{
  "dataset": "retinal OCT scans (Kermany 2017)",
  "conditioning": "none",
  "cond_dim": 128,
  "width": 128,
  "optimizer": "muon",
  "muon_scale": "original",
  "momentum": 0.95,
  "max_steps": 9200,
  "epochs": 12.0
}
Rows from block 3 of a small image diffusion model, named by matrix and row number. Rows with one number within an expert belong to one neuron, the router's apart. Each number is 128 + 24 x the weight over its row's rms, rounded and kept within 0 to 255. All counts start at 0.
After each expert's rows are labels from the 100 images, of 14976 (inputs lightly noised), where the router gives the expert most weight on average: "colour at peak" is the nearest of a few named colours to the mean colour under the peak. Only what is clearly more common there than usual is listed. The data: retinal OCT scans (Kermany 2017). In brackets: how many of the 100.
# router: router (model.blocks.3.mlp.router.weight, 8x128, trained with AdamW), inputs 0-127
# up: expert up (model.blocks.3.mlp.up, 8x128x128), inputs 0-127
# down: expert down (model.blocks.3.mlp.down, 8x128x128, transposed), outputs 0-127

# expert 0
router.0 [116 113 105 164  93 157  84 136 140  90 122 162 136 150 149 109 132  79 172 113 127 109 139 116 104 119 115 110 133 102 126 118 111 119  56 194  97 161 162 112 122 119 137 134 138 113 116 147 120  90 123 103  91 135 140 135 132 194 129 131  77 141 121 140  96 193 117  77 140 134 108 150 112 129 133 123 120 135 165  98 138 157 110 144 120 135 125 150 146 136 149 122 111 141 136 129 115 140 156 151 123 138 119 109 132 105 151 110 156 123 121 114  86 162  88 137 166 124 155 145 117 120 107 108 107 153 157 101]
up.2 [110 147 107 118 100 136  50  95 125 148 116  86 135 172 119 155 109 125 119 141 127 118 144  96 158 126 108 120 165 137 120 127 140 139 122 165 135 138 121 125 130 117 149 149 126 102 133  80 156 134  94 146 183 119 107 149 147 116 106 150 129 111 110 120 140 165 144  79 106 114 109 128 130 139 117 113 140 131 158 110 119 129 135 101 145 168 127 138 120 127 137 151  79  72 125 162 173 117 125 126 169  41 127 113 117 148 106 116  99  80 117 135 159 111 148 116 124  90 128 124 120 130 138  83 157 141 124 117]
down.2 [139 142 140 115 119 153 176 118 114 104  92 146 108 142 114 168 148 117 125 111 150  81 122 123 105 131 156 119 133 144 166 170 129 152 173 122 100 138 109 110 169 129 107 149 167 140 123 126 166 165  80 102 122 101 143 137 122  95 150 131 126 105 104 125 124  94 133 159 110 138 135 113 119 122 122 102 119 124 157 132 120 106 146 138 115  79 133 172 117 181 129 161 174 108 128 168 156  93 101 127 116 203 118 140 135 168 112 124  70 146  83 126 139 104 103 145 154 125 140 148 118 126 116 142 115 104 135 135]
colour at peak: grey (58); white (42)

# expert 6
router.6 [143 110 109 148 167 135 113 144 112 154 128 122 119 117 141 107 126 136 109  94 131 107 142 162 133 102 107 111 117 149 123 124 118 108 203 117 122 108 129 150 152 135 135 147 142 131 109  89 112 109 131 154 115 116 122 170 100 154 115 120 182 108 121 129 139 161 129 144 140 146 182 148 187 102  98 128 105 127 157 139 116 109 116 107 148  85 112 120 144 129  75 134 163 125 172 130 148 110 136 139 172 131 126 134 125 161  82 139 171 102 119 150  82 146 162 107 122 150 158 124 122 121 145 166 167  77 145  92]
up.0 [137 102 111 122 145 119 114 115 139 100 166 126 144 147 140 122 107  93  90 149 108 143 137  97  76 166 122 123 158 111 129 125  99 126 136  92 127 145 137 141 148 126 126 150 153  72 110 104 146 140 142  92 132 180 129  86 192 144 151 106  96 101 129  63 157 126 121 169 129 173 127 113 122 163 131 124 122  94 116 132 165 160 112 127 116 134 144 132  98 149 105 131 155  92 100 149 141 123  67 131 120 140 125 144 137 119 148 118 174 122 142 160 153 137 149 151  98 125 133 107 124 144 150  90 148  86 144 109]
down.0 [134 106 119 113 132 148 138 132  94 125  79 140 108 124 119 129 106  78  88 151 130 130 124  91  55  96 116 108  90 129 134 143  72 135 149 142 136 123 129 135  91 160 104 141 165 167 124 143 149 118 107 135 105  53 125 104 168 128 126  75 133 149 155 107 152 127 118 123 112 128 114 128 132 117 110 116 129 146 115 171  80  50 114 136 116 121  85 123 156 145 108 120 113 158 141 150 107 123 157 101 138 134 122 129 144 123 122 117 118 136 106 130 127 153 169 124  97 126 157 137 124 129 135 141  96 166 104 126]
colour at peak: grey (100)

# expert 1
router.1 [115 126 168 143 101 134 111 167 117 145 113 127 169 127 151 108 123  95 123 145 116 128 126 122  93 120  90  83 150 102 130 111 157 150 117 147 117 124 136 113 128 146 108 130 175 120 153 129 156 138  92 157 115 165 165 107 100 132 161 108 118 104 101 128 110 142 132 125 118 133 102  96 133  65 109 139  76 107 200 138 129 144 114 150 107  65 112 136 113 147 139 109 111 131 199 141 125  79 135 102 126 147 105  80 152 139 124 136 131  98 155 150 139 124 112 134 147 101 138 134 141  83 135 155 135 128 133 100]
up.2 [ 96 104 115 122 116  74 136 136 132 133 154 133 116 130  75  90 141 122 147 150 149 153 128 109 128 120 137  93 175 129 141 146 121 143 136 129  80 143 143 126 138 145 117 130 156 118 128 165 161 146 148 158 146 133 103 115 153 126 135 139 148  71 124 132 103 131 130 105 127  97 125 111 106 167  99 140 149  62 132 124 111 162 150 205 160 121 143 106 135 177 158 147 100 130 131 114 146 180 166 125 160 109 140 180 158 155 150 132  82 111 109 155 137 104 138 124 105 139 129 110 141 128 125 123 122  99 126 162]
down.2 [147  82 131 120 111  88 147  85 137 123 133 143 152 135 146 147 125 107 141 124 134 145 178 144 121 158 130 118  87 129 135 145 172 131 148 115 157 144 127 142 144 128 145 151 141 123 141  74 127 127 146 141 149 161 130 144 131 106 117 151 122 163 110 181  76 170 115  92 169 147 117 170 138 104 107 149 103 139 149 137 167  97 187  92 150 148 107  82 140 173 136 129 166 150 107  95  92 117  97 134 111 101 130  95 121 116 125 144 144 129 135 169 131 118 124 111 115 151  98 145 134 120  83 125 165 136 156 131]
colour at peak: grey (91)

# expert 3
router.3 [178 111 153 142 138 154 117 129 126 142 146 161 134 140 128 133 121  82 124 141 129 144 140 122 137 132 149 133  84  81 133 120 142 130  56 155 104 130 140 145 121 134 112 145 133 134 141 146 160 133 128 133  77 108 133 114 142 136 143 127 127 136 125 149 126  95 130 134 155  40  78 139 129 100 122 130 141 115 129 124 164 165 109 179 133 146 121 194 150 141 140 121  73 158 110 143 101 126 149 124 111  99 145 122 121 103  94 139 144 118 118 112 184  98 108 133 133  88 105 154 166 119 131 103 121 119 101 163]
up.2 [167 135 112 158 123 141 187 121 150 107 167 126 127 131 135 146 132 151 163 180 138 106  90 131 154 126 165 152 133 106 116 136 131 158 134 149  97 127 108 175 142 108 140 139 145 150 116  77 134 122 171  88 131  90 144 147 146 133 102 115 117 123 130 108 124 152 104 139  93 107 139  75 147 105 151  97 138 114 116 116 174 133  81  92 132  89 105 160 132 105 128 142 122 119 122 105 150 130 131 127 122 108 124 132 134 115 103  41 137 161 119 119  95 108 112 144 103 153 124 157 119 123 113  88  85 135 116 130]
down.2 [117 106  94 137 154 149 127 121 166 109 108  92 164 130 114 148 100 115 136 181 163  87  97 124 169 128 120 164 144 146 121  66 133  97 155 167  85 147 124 155 133 137 121 125 127 131 118 176 112 147  97 150 126  82 118 120  96 122 120 165 132 105 124 106 156 139 118 132 119 135 132 166 135 111 174 105 116 133 149 138 152 120 142 110 140 116 163 132 139 151 186 167 112 110 147  96 147 138 154 105 184  64 101 154 109 116 132 154 155 113 133 107 133 115  93 119  97 140 140 145 132 112 137 117 129 134 127 112]
colour at peak: grey (98)

# expert 7
router.7 [103 128 154 112  75 158 115 131 122 168 147 124 169 135 171 130 116  91 114 103 100 117 114 147 138 108 125  94 131 100 158 111 106 150  99 171 134 150 151  88 101 124  97 123 174 125 142 122 148 130  81 120 122 110 143 114  98 141 166 120 134 143 114 107  85 121 119 106 106  99 118 118 148  93 107 100  91 139 198 121 116 155 128 151 116 115 123 145 161 140  96 107 120 136 182 139 132  97 135 120 100 151 123  88 112 119  90 159 157 101 129 174 115 129  94 105 132 127 157 118 122  91  95 138 126 102 139 121]
up.2 [137 141  82 154 167 135 149 147 172 124 149  93 165 170 141 109 123 149 111 125  98 153 183 124 105 136 144 146 121 161 144 134 130 109 133 145 114 115  99 175 129 132 129 128 134 138 103 123 137  79 114 121 125 114 137 173 115  88 127 119 158 117 147 112 119 104 157  89 126 104 145 113 121 101 155 112 133 133 123  85 132  85  76 105 126 147 148 143 154 141 107 146 135 144 116 142 167 156 149 128 126 122 171 150 135 154 178  86 166 151 164  68 157 121 136  81 133 154 114 114 127 148 112 117 103 139 102 117]
down.2 [142 125 127 133 139 142 121 105 131 109 148  95 141 107 134 146  86 150 107 161 109 181 122 166 135 147 178 131 132 135 148 131 152 131 110  82 161 112 155 143 125 154 117  92 148 103 142  63 113 131 136 125 146 151 119 115 147 123 102 125 153 125 120 140 125 150  94 114 136 101 105 180 170 127 124 150 122 181 157 154 115 142 130 132 157 104 106 130 130 144 126 136  89 109 137 184 126 166 128  94 142 109 164 129 138 104 110 139 105 139  71  71 118 132 123 114 125 118 137  81 103 118 125  91 186 120 130 151]
colour at peak: white (97)

# expert 5
router.5 [166 129 158 115 152 143 176 146 146  61 112 184 143  89 126 127 108 139 124 128 111 163 125 153 165 131 146 154 148  97 156 123 127 119  91 124 109 120 133  96 149 105 115 132 153 103 158 156 126 143 107 148 127 142 163  67 140 128 164 123 121 160 126 132 139  89 161 166 111 137 129 121 143 122 115 139 135 143 151 170 121 157 145  65 125  51 133 162 139 141 125  83 106 151 137 150 137 123 141  99  94 161  99  97 123 140 144 168 151 121 139 118 136 113 145 158 121 125 115 139 135 142 144 120 142 118 119 122]
up.0 [112  97 137 143  61  97 127 128 132 108 145 154 128 136 120  98  95 113 184 155 126  91  73 126 115 109 146 145 139 139 104 143 149 175 106 143 148 156 122 110 119 111 115 128 124 118 135 126 112 106 136 122 166 107 149  74 157 116 125 152 111  94 178  97 110 152  99 102 168 136 103 136 123 133  95 131 129 140 156 120 133 163 155 143 126 134 136 103 150 136 131 143 123 125 114  96 124 145 114 128 120  74 169 143 129 123 101 112 123 110  89  86 162 121 116 124  93 164  72 139  94 134 116 102  92 146  92 138]
down.0 [ 93 104 129  99  96 146  70  84 126 134 110 149 122 124 142 131  80 118 141 145 125  85 131 151 120 132 133 136 113 115 131 138 143 171 104 118 185 110 126 141  87  97 159 145 129 118 134 138  84 138 166 160 113 155 140 127  97 156 124 104 157 127 113 143 133 166 129 115 118 152 120 119 169 135 125 107 137 123 117 138 100 113 114  99 132 142 143 119  95 125 105 129 153  92 129 149 146 129 131 112 115  41 119 105  52 144 133 131 163 138 181 135 147 135  98 128 128 106  95 145  90 139 114 163 128 113 148 138]
colour at peak: grey (100)