A small image diffusion model, trained from scratch.
Data: trained on retinal OCT scans (Kermany 2017), 98430 training examples.
Rows from expert 2 of block 5, named by matrix and row number. Rows with one number belong to one neuron. Each number is 128 + 24 x the weight over its row's rms, rounded and kept within 0 to 255. All counts start at 0. After the name is the row's rms in percent of the matrix's.
# up: expert up (model.blocks.5.mlp.up, 8x128x128), inputs 64-95
# down: expert down (model.blocks.5.mlp.down, 8x128x128, transposed), outputs 64-95
up.101 077 [ 91 108 129 111 109 222 152 106 179 151 128 133 114 121 121 118 131 114 115 127 110 163 107 124 150 127 119  88 132 128 122 105]
up.102 085 [151 109 146 143 138 111  95 109 105  65  97 117 104 162 114 156 124  94 121  83  72 133  88 135  97 156  71 138 126 124 131 133]
up.103 095 [183 119  89 112 126 142 155 164 160 146 116 115 135 100  92 142 129  88 133 117 122 131 154 191 123 148 122 138 144 104 135 113]
up.104 092 [111 114  97 139 109 156 179 105 112 133 107 141  96 154 143 105 120 137 126 138 120 152 149 119 124 134 130 132 188 121 104 139]
up.105 107 [111 129 119 148 163 131 138 158 150 113 109 145 119 130 110 165 139  72 136 142 141 115  58 111  87 105 138 150  76 113 142 149]
up.106 113 [118 127 135 147  98 107 117 152 123 151  96 124 136 128  93 123 138 127 127 119 147 136 101 151 121 148  76 113 113 127 126 104]
up.107 099 [ 94 138 129  99 130  90 139 163 105 164 134 104 117  97 108 121 158  86 133 131 113 151 135 134 116 154 111 127 111 145 135 134]
up.108 099 [133 126 138 103 143  95 125 143 186 113 130 112 134 116 142 136 160  88 109  93  97 114 132 181 149 123 109  92 105  97 188 103]
up.109 113 [136 151 173 123 122 170 126 134 169 108 140 142 123 130  96 175 131 152 154 109 161 130 115 156 108 116  95  93 133 135 117  95]
up.110 090 [115 153 142 110 126 130 111 100 129 129 131 150 144 125 156 104 161 144 149 118 141 134 147 130 127 156 173 126 130 115 154 128]
up.111 093 [ 84 220 124 163 114 118 109 103 160 107 116 113 115 121 151 114 110 151  97  90 131  96 143 174 111 130 123 119 121 112 126 135]
up.112 095 [169 128 150 127 156 136 103 100 133 149 115 164 137 115  93 133  93 132 115 153  99 130 162 105  93 159 136 140 125 129 149 129]
up.113 117 [ 99  98  78 120 136 169 128 120  90 167 155 135 104 126 130 105 128 110 128 124 137 124  70 110  85 185 149 144 167 150 205  81]
up.114 109 [162 125 111 108 167 133 167 152 142 115 142 171  99 146 122 152 127 132 128 147 176 138 117 142 134 138 116 166 144 136 123 112]
up.115 080 [ 78 172 105 143 130 126 211 129 105 105 126 123  94 106 154 158 142 131 110 121 135 194 130 103 135 108 120 107 168 143 113 107]
up.116 122 [136 132 143 143 143 147 143 112 136 135 136 122 150  99 132 174 134 103 147 105 193 182  86 131 130 101 125 131 139 158 174 110]
up.117 077 [128 141 133 128 147 125 111  81 119 169 102 140 184 130  99 119  97 135 122 107 103 151 136 139 141 140  85 129 113 129 136 119]
up.118 065 [102 151 139  55 108 130 130  82 113 133 106 116 134 143 111 204 121 136  96 137 126 139 112 123 128 122 128 133 111 119 104 146]
up.119 091 [125 136 106 117 146 154 103 111 140 193 160 153 129  58 144 147 102 109 135 111  75 135 110 170 130 153 181  82 100 110 115 173]
up.120 092 [113  99  89 139 164 143 130 134  94 114 124 124 112 151 175  71 145 160 120 130 127 138 100 147 125 134 155 134 124 147 190 144]
up.121 097 [156 154 134 113 110 145 103 128 155  90 156 104 125 151 111 183 110 124 167 151 115 122  78 135 141 128 135  77 131 120  96  98]
down.101 088 [112  94 129 182 115 207 133  87  95 114 116 122 108 157 110 118 104  76 143 138 146 113 135  74 144 103 124 119 148 126 104 122]
down.102 091 [168 122 100 142 120 128 152 164  96 118 132 120 151 104 135 127 136 117 105  93 198 107 107 155 160 163 172 132 117 124 120 150]
down.103 098 [190 144 151 144  78 131 160 131 123 153 138 184 100 176 102 130 121  85  99  73 159 112 177 147 141 150 139 138  99 183 125 145]
down.104 083 [106 127 112 145 141 139 152 158 155 176 162 133 134 125 140 125 146 112 118 147 138 126 150 144 140 141 141 126  90 105 181 146]
down.105 100 [103 136 119 133 159 142 156 133 127 127 153 128 131 114 136 130 174  73 155 133 131 120  61 125 167 145  98 110 186 156 132 151]
down.106 106 [120 117 155 118 118 129 107 157 129 111 156 118 101 112 129 123 140 119 129 119 162 145 124  94 126 120 194  98 102 127 149 129]
down.107 098 [ 86 116 137  70  97 142 160  96 133 133 138 113 137  95  76 123 166 109  82 140  98 141 139 134 140 143 174 120 155 129 126 135]
down.108 093 [102 148 125 172 147  76 122 162 173 101 125 122  93 146 195 161 115 127 149 102 164  89 114 134 140 151 144 126 136 149 109 152]
down.109 098 [ 99 114 111 110 137 145 142 130 120 105 114 151 137 154 100 140 133 151 146 131 114 117 151 152 126 124 169 119 104  96 156  97]
down.110 076 [ 85 149 107 154 103  77 157 172 172 101 142 121 131 118 132 118 151 131 138 149 107 141 144 119 137 163 134 105 115 105 134 120]
down.111 108 [114  63 109 132 104 184 112 169 112 166 148 121 124 111 105 158 107 121 100 124 117 189 107 160 122 181 112 110 125 103 112 124]
down.112 089 [155 123  85 167 161 119 110 125 127 153 136 100 137 168 154 120 100 106 130 169 134 112 149 117 145 133 110 170 150 141 147 100]
down.113 128 [147 141 128 118 105 103 154  86 168 151 106 106 140 158  99 149 127 146 140 129 133 130 112 134 126 135 131 146 106 105  73  99]
down.114 104 [121 130 130 122 167 144 130 127 151 152 119 113 125 137 111 127 132 129 113 119  94 153 114 148 126 141 140 106 129 114 144 147]
down.115 095 [111 155 146 124 144 112 160 145  54 115 143 121 130 139 185 117 117 132 114 134 150 110 116  95 126  97 109 136  85 129 119  97]
down.116 103 [160 113  85 137 121 126 118 137 133 147 137 109 119 148 102 132 139 104 115 103 100 150  90 113 130 102 147 120 120  64  96  99]
down.117 086 [116 119 121 104 122 122 143 131 120 102 142 147 133 133 132 133  83 105 119 115 117 112 124 131 116 135 158 129 141 120 135 116]
down.118 077 [142  51 103  80 130 150 124 154 100 187 136 124 109 119 136 202 148 143 136 136 126  98 132 161 119 154 142 138 134 138 142 117]
down.119 098 [137 147 170 156 157 149 115 163 142 118  92 109 143 193 132 111 124 118 135  93 140 127 102 180 116 175  83 131 144 111 104 167]
down.120 104 [114 196 157 116 147 126 129 199 126 123 132 129 156 109  92 127 123 132 102 170 137  59 128 107  93 102 127 166 132  93  92 135]
down.121 087 [148 138 136 121 141 171 140 143 143  96 115 159 183  79 110 122  84 108 152 195 167 121 105 103 136 138 129 148  90  99 100 130]