Weights of a small image diffusion model.
Model: 64-pixel images, layers 8.
Training: muon at rate 0.034, batches of 128.
Data: 98430 training examples, 12.0 epochs.
Rows from block 2 of a small image diffusion model, named by matrix and row number. Rows with one number belong to one neuron. Each number is 128 + 24 x the weight over its row's rms, rounded and kept within 0 to 255. All counts start at 0.
After each neuron's rows are labels from the 100 images, of 14976 (inputs lightly noised), where the neuron reaches its highest value: "responds to" is what is common among them. Only what is clearly more common there than usual is listed. The data: retinal OCT scans (Kermany 2017).
# fc1: MLP up (model.blocks.2.mlp.fc1.weight, 256x128), inputs 0-127
# fc2: MLP down (model.blocks.2.mlp.fc2.weight, 128x256, transposed), outputs 0-127

fc1.81 [172  97 104  85 145 102 138 194  87 118 129 131 145 105 142 131 156 121 125 147  65 188 135 124 138 129 152 164 135 159  97 134 134 111 111 128 175 102 104 109 142 158  96  91 146 113 100 128 120 138 140 102 117 158  99 100 129 148 158 185 124 112 147 140 153 134 132 147 178 145 102 130 144 127 156 134 118 127 129 143 115  72 119 151  79 148 136 115  91 156 143 128 138 145 128 114 141 135 116 153 137 126 145 126  92 131 135 123 145 134  92 135 117 117 130 152 159 142  86  92 134 138 119 123  95 113  84 144]
fc2.81 [112 132 120  90 124 102 122 171 102 129 116 168 122 128 105 131 107 109 161 110 154 195 125 137  96 139 128 129 140 134 137 141 111 128 108 114 129  91 138 117 143 126  99 131 124 150 108 118 133  79 120 146 127 111 190 159 157 170  88  95 168 128 130 154 182 128 132 138 126 113 130 129 116 129 159 141 109  99 158 124 104 143 115 138 185 127 134 148 149 135 151 126 138  82 131 148 108 137 114 131 101 130 145 148 196 131  91 124 132 119 141 115 142 126 126  81  50 140 141 155 116 126  91 132 179 143 129 132]
responds to: finding: choroidal neovascularization

fc1.166 [124 179 107  86 158 127 125  85 160 137 122 122  96 117  57 142 140 139 157 115 131 145 135 107 123 100 157 129 155 105 158 131 129 122  91 132 123 141 138 129 177 135 116 133 145 136 118 128 182 148 111 115 168 143 124 105 146  79 134 105 166 120 131 105 117 142 134 129  60 148 161 199 164 106 115 117  76 129 107 146 112 135 127 163 156 111  85 140 164 100 105  90 110 111 118 139 127  98 140 136 126 137 124 145 134 133 111 113 112  79 119 123 164 157 105 128 136 135 127 148 103 131  98 115 121 147 132 129]
fc2.166 [118 197 104 164  98 140 126 165  81 117 120 117 111 151 174 139 102 112 115 127 178 119 138 161 127 129 128 138  93 139 102 152 122 135  84 142 111 120 120 114 153 158 124 131 116 133 138 179 132 101 109  69 127 132 133 136 129 113 134 136 143 140 113 123 151 156 107 137 133  96 113 112 171 155 144 135 153 118 174 200 130 119 154 133 160 136 150 143 129  89  97  98 114 148 140 153 170 139 148 134 112 109 105 150  92 103 152 124 146 104 141  95 117 128 117 139 124  90 123  96 185 140 129 149 124 132 104 163]
responds to: finding: choroidal neovascularization; finding: diabetic macular edema

fc1.144 [116 117  69 101  82 145 162 124 122 136 117 112  96 133  88 172 114 120 102 153 127 115  95 106 150 121 169 149 115 111 118 133 134 106 111 111 117 144 128 120 154 123 123 112 110 123 109 103 138 156  95 128 131 133 128 116 125 141 148 125 135 142 129 122 109 160 141 160 102 191 117 155 147 104 148 130  95 127 126 201 126 130 130 151 127  92 132 119 122 154 125 130 171 140 148 129 139 114 122 112 113 158 104 123 118  70 119 208  60 123 146 140 152 115 110 130  93 157 129 133 143  60 131 133 112 124 118 148]
fc2.144 [173 152 163 159 123 106 129 139  95 140 130 120 107  91 131 140 106 124 117 108 156 121 139  99 123 133 128 112 108 105 113 197 124  96 138 146 132  65  78 108 115 135 130 108 118 120 114  76 143 129 141 143 118 161  95 136 131  91 103 100 132 106 142 101 129 117 129 169 159 100 119 132 142 141 114 132 132 135 196 124 148 146 115 103 122 138 131 155 146 127 128 149 129 153 106 134 127 156 131 138 121  75 157 117 141 121 118 163 122  84 151 141 128 171 118 133 175 188 140 155 130  67 145 164 112 124 113 132]
responds to: finding: choroidal neovascularization

fc1.167 [162 179 112  95 119 120 139 168 110 126 172 105 125 105 166 116 134 124 108 136 120 137 127 136 109 104 139 135 124 125 166 129  98 185 129 149 149 111 142 119 115 149 127 133 138 126 100 105  99  87 119 122 103 101 154  84 183 142 133 164 137  80 102 127 119 123  99 185 140 160 108 109 146 120 176 177 125 115  94 146 119 144 174 105 142 139 103 122  84 112 126 108 119 136 143 156 108 149 136 148 103 135 117 102  94 124  99 135 129 132 125 157 127 116 142 120 101 139 141  70 159 153 153 132 156 116 132  79]
fc2.167 [127 108 130 113 121 165 104 129 127 136 167 122 161 113 141 115 142 127 135 104  76 153 132 145  86 128 120 131 104 139 134 131 100  91 136 136 122 170 136  86 121 124 164 147 142 129  98 138 116 113 109 111 145 129  84 218 168 116 121  96 142 134 160 123 145 117 124 134 127 129 135 148 129 143 131  89  74 143 116 121 123  73 107 118 111 147 100 118 129 128 131 130  96  89 118 180 119 105  84 149 127 154 118 113 146 146 108 141 115 122 132 119 137 126 111 135 137 152 143  93 124 132 152 138 148 202 142 200]
responds to: finding: diabetic macular edema

fc1.119 [144  80  91 118 150  85 127 157  82 139 134 129 183 111 154 137 112 124  83 129 108 108 124 159 150 142 139 137  99 156 156 129 107 125 104 107 169 137 109 100 129 161 160  90 152  99 136 112  89 177 133 117  93 121 139 126  99 123 127 120 126  73 134 113 108 123  94 116 104 136  89 141 126 100  83 141 149 116 124 153 126 106 103 161 120 134 146 124 113 126 179 134 115 139 123 135 110 106 119 199 141 129 115 116 112 125 107 153 146 119  71  95 101 115 189 106 114 132 125 116 126 142 141 119 135 150 105 138]
fc2.119 [132 149 128 120 130 110 141 148 117 128 123 151  88 125 109 109 167 134 127 105 128  99 126  84 150 100 135 125 109 177  89 134 103 178 132 131 131 166 128 138 109 127 198 137 166 104 171 121 149 171 133 130 142 139 125 138  94 139 104 144 139 104 137  79 161 127  68 118  87 140  97 148 117  77 103 118 152 126 145 130 107  90  81 115 117 121 159 127 120 127 104 126 130  92 122 164 175 136 107 167 121 123  94 115 126 118 129 130 122 122 157 181 140 105  70 140 138 124 104 151 147 131 137 133 130 108 109 121]
responds to: finding: diabetic macular edema

fc1.146 [176  77 109 127 137 112 151 125 119 132 121 112 164 104 151 145 114  80 108 101 112 160 122 140 174  63 161 150 104 170 153 132 167 109 108 139 149 118 129 131 128 149 112 100 127  94 154 126  97 158 144 164 117 127 121 135  79 137 155 112 128 126 171 111 106 143 148 136 153 136 110 146 131 127 122 143 131  88 120 148 109 124  84 123 134 169 159 128  98 108 155 165 141 111 140 130 156 127 114 169 101 130 122 107 134 127  80 140 166 121  78 151 105  84 167  84  99 131 130 116 132 130 117 124 153 143 119 144]
fc2.146 [117 144 126  89 133 117 100 118 131 154 114 138 104 122 117 116 135  84 135 142 115 144 105 133 146 197 113  96 146 167  79 138 172 140 124 126 161 175 128  96 103 135 134  92 139 104 122 128 121 117 124 121 132 150 117 102  78 130 139 173 139 145 131 110 128 126 118 124 201 109 144 134 168  83 147 119 125 181 143 135 116 105 105 144 120 146 175 121 154 129 116 137 116 101 124 117 100 132 128 124 164 130 124 125  98 146  90 144 120 122 152 124 103 169  89 144 176 132 131 176  98 108 107 133 110  87 107 163]
responds to: finding: choroidal neovascularization; finding: diabetic macular edema

fc1.102 [161  87 104 165 141 129 132 176 105 130 129  94 127 127 170 102 129 166 110 115 123 174 125 151 144 157 143 122  78 120 139 132  98 137 104 117 124 112 121 124 114 159 111  95  96 116 144 114  90 143 139 127  95 163  86 114 136 126 117  97 101  99 121 116 116 121 204 116 107 113  92 130 142 158 121 137 124 156 120 140 140  92 147 137 105 157 140 113 171 129 148 145 126 108 156  92 165 115 112 163 115 118 136  77 162 114  81 144 154 122  82 140  96 113 121 139 161 132  98 116 105 141 163 116 130 115 113 153]
fc2.102 [123 140 125 123 125 147 126 187 110 132 129 155 150 127 142 183 119 189 132 111 155 153 140 149 154  97 135 136 111 119  82 133 102 111 125 127 103 137 117 139 123 130 130 131 128 150 111 121 110 120 130 151 144  82 189 151 148 105  78 148 141 105 160 116 119 124 177 124 131 132 137 126 126 111 164 138 112  93 145 121 152 156 170 140 151 111 122  73  55 160 114 136 133 135 130  93  94 132 154 152 127 124 140 152  66 128  89 129 125 130 140 124 129 120 171 108  86 125 181 117 127 124 151 123 124 155 130 126]
responds to: finding: choroidal neovascularization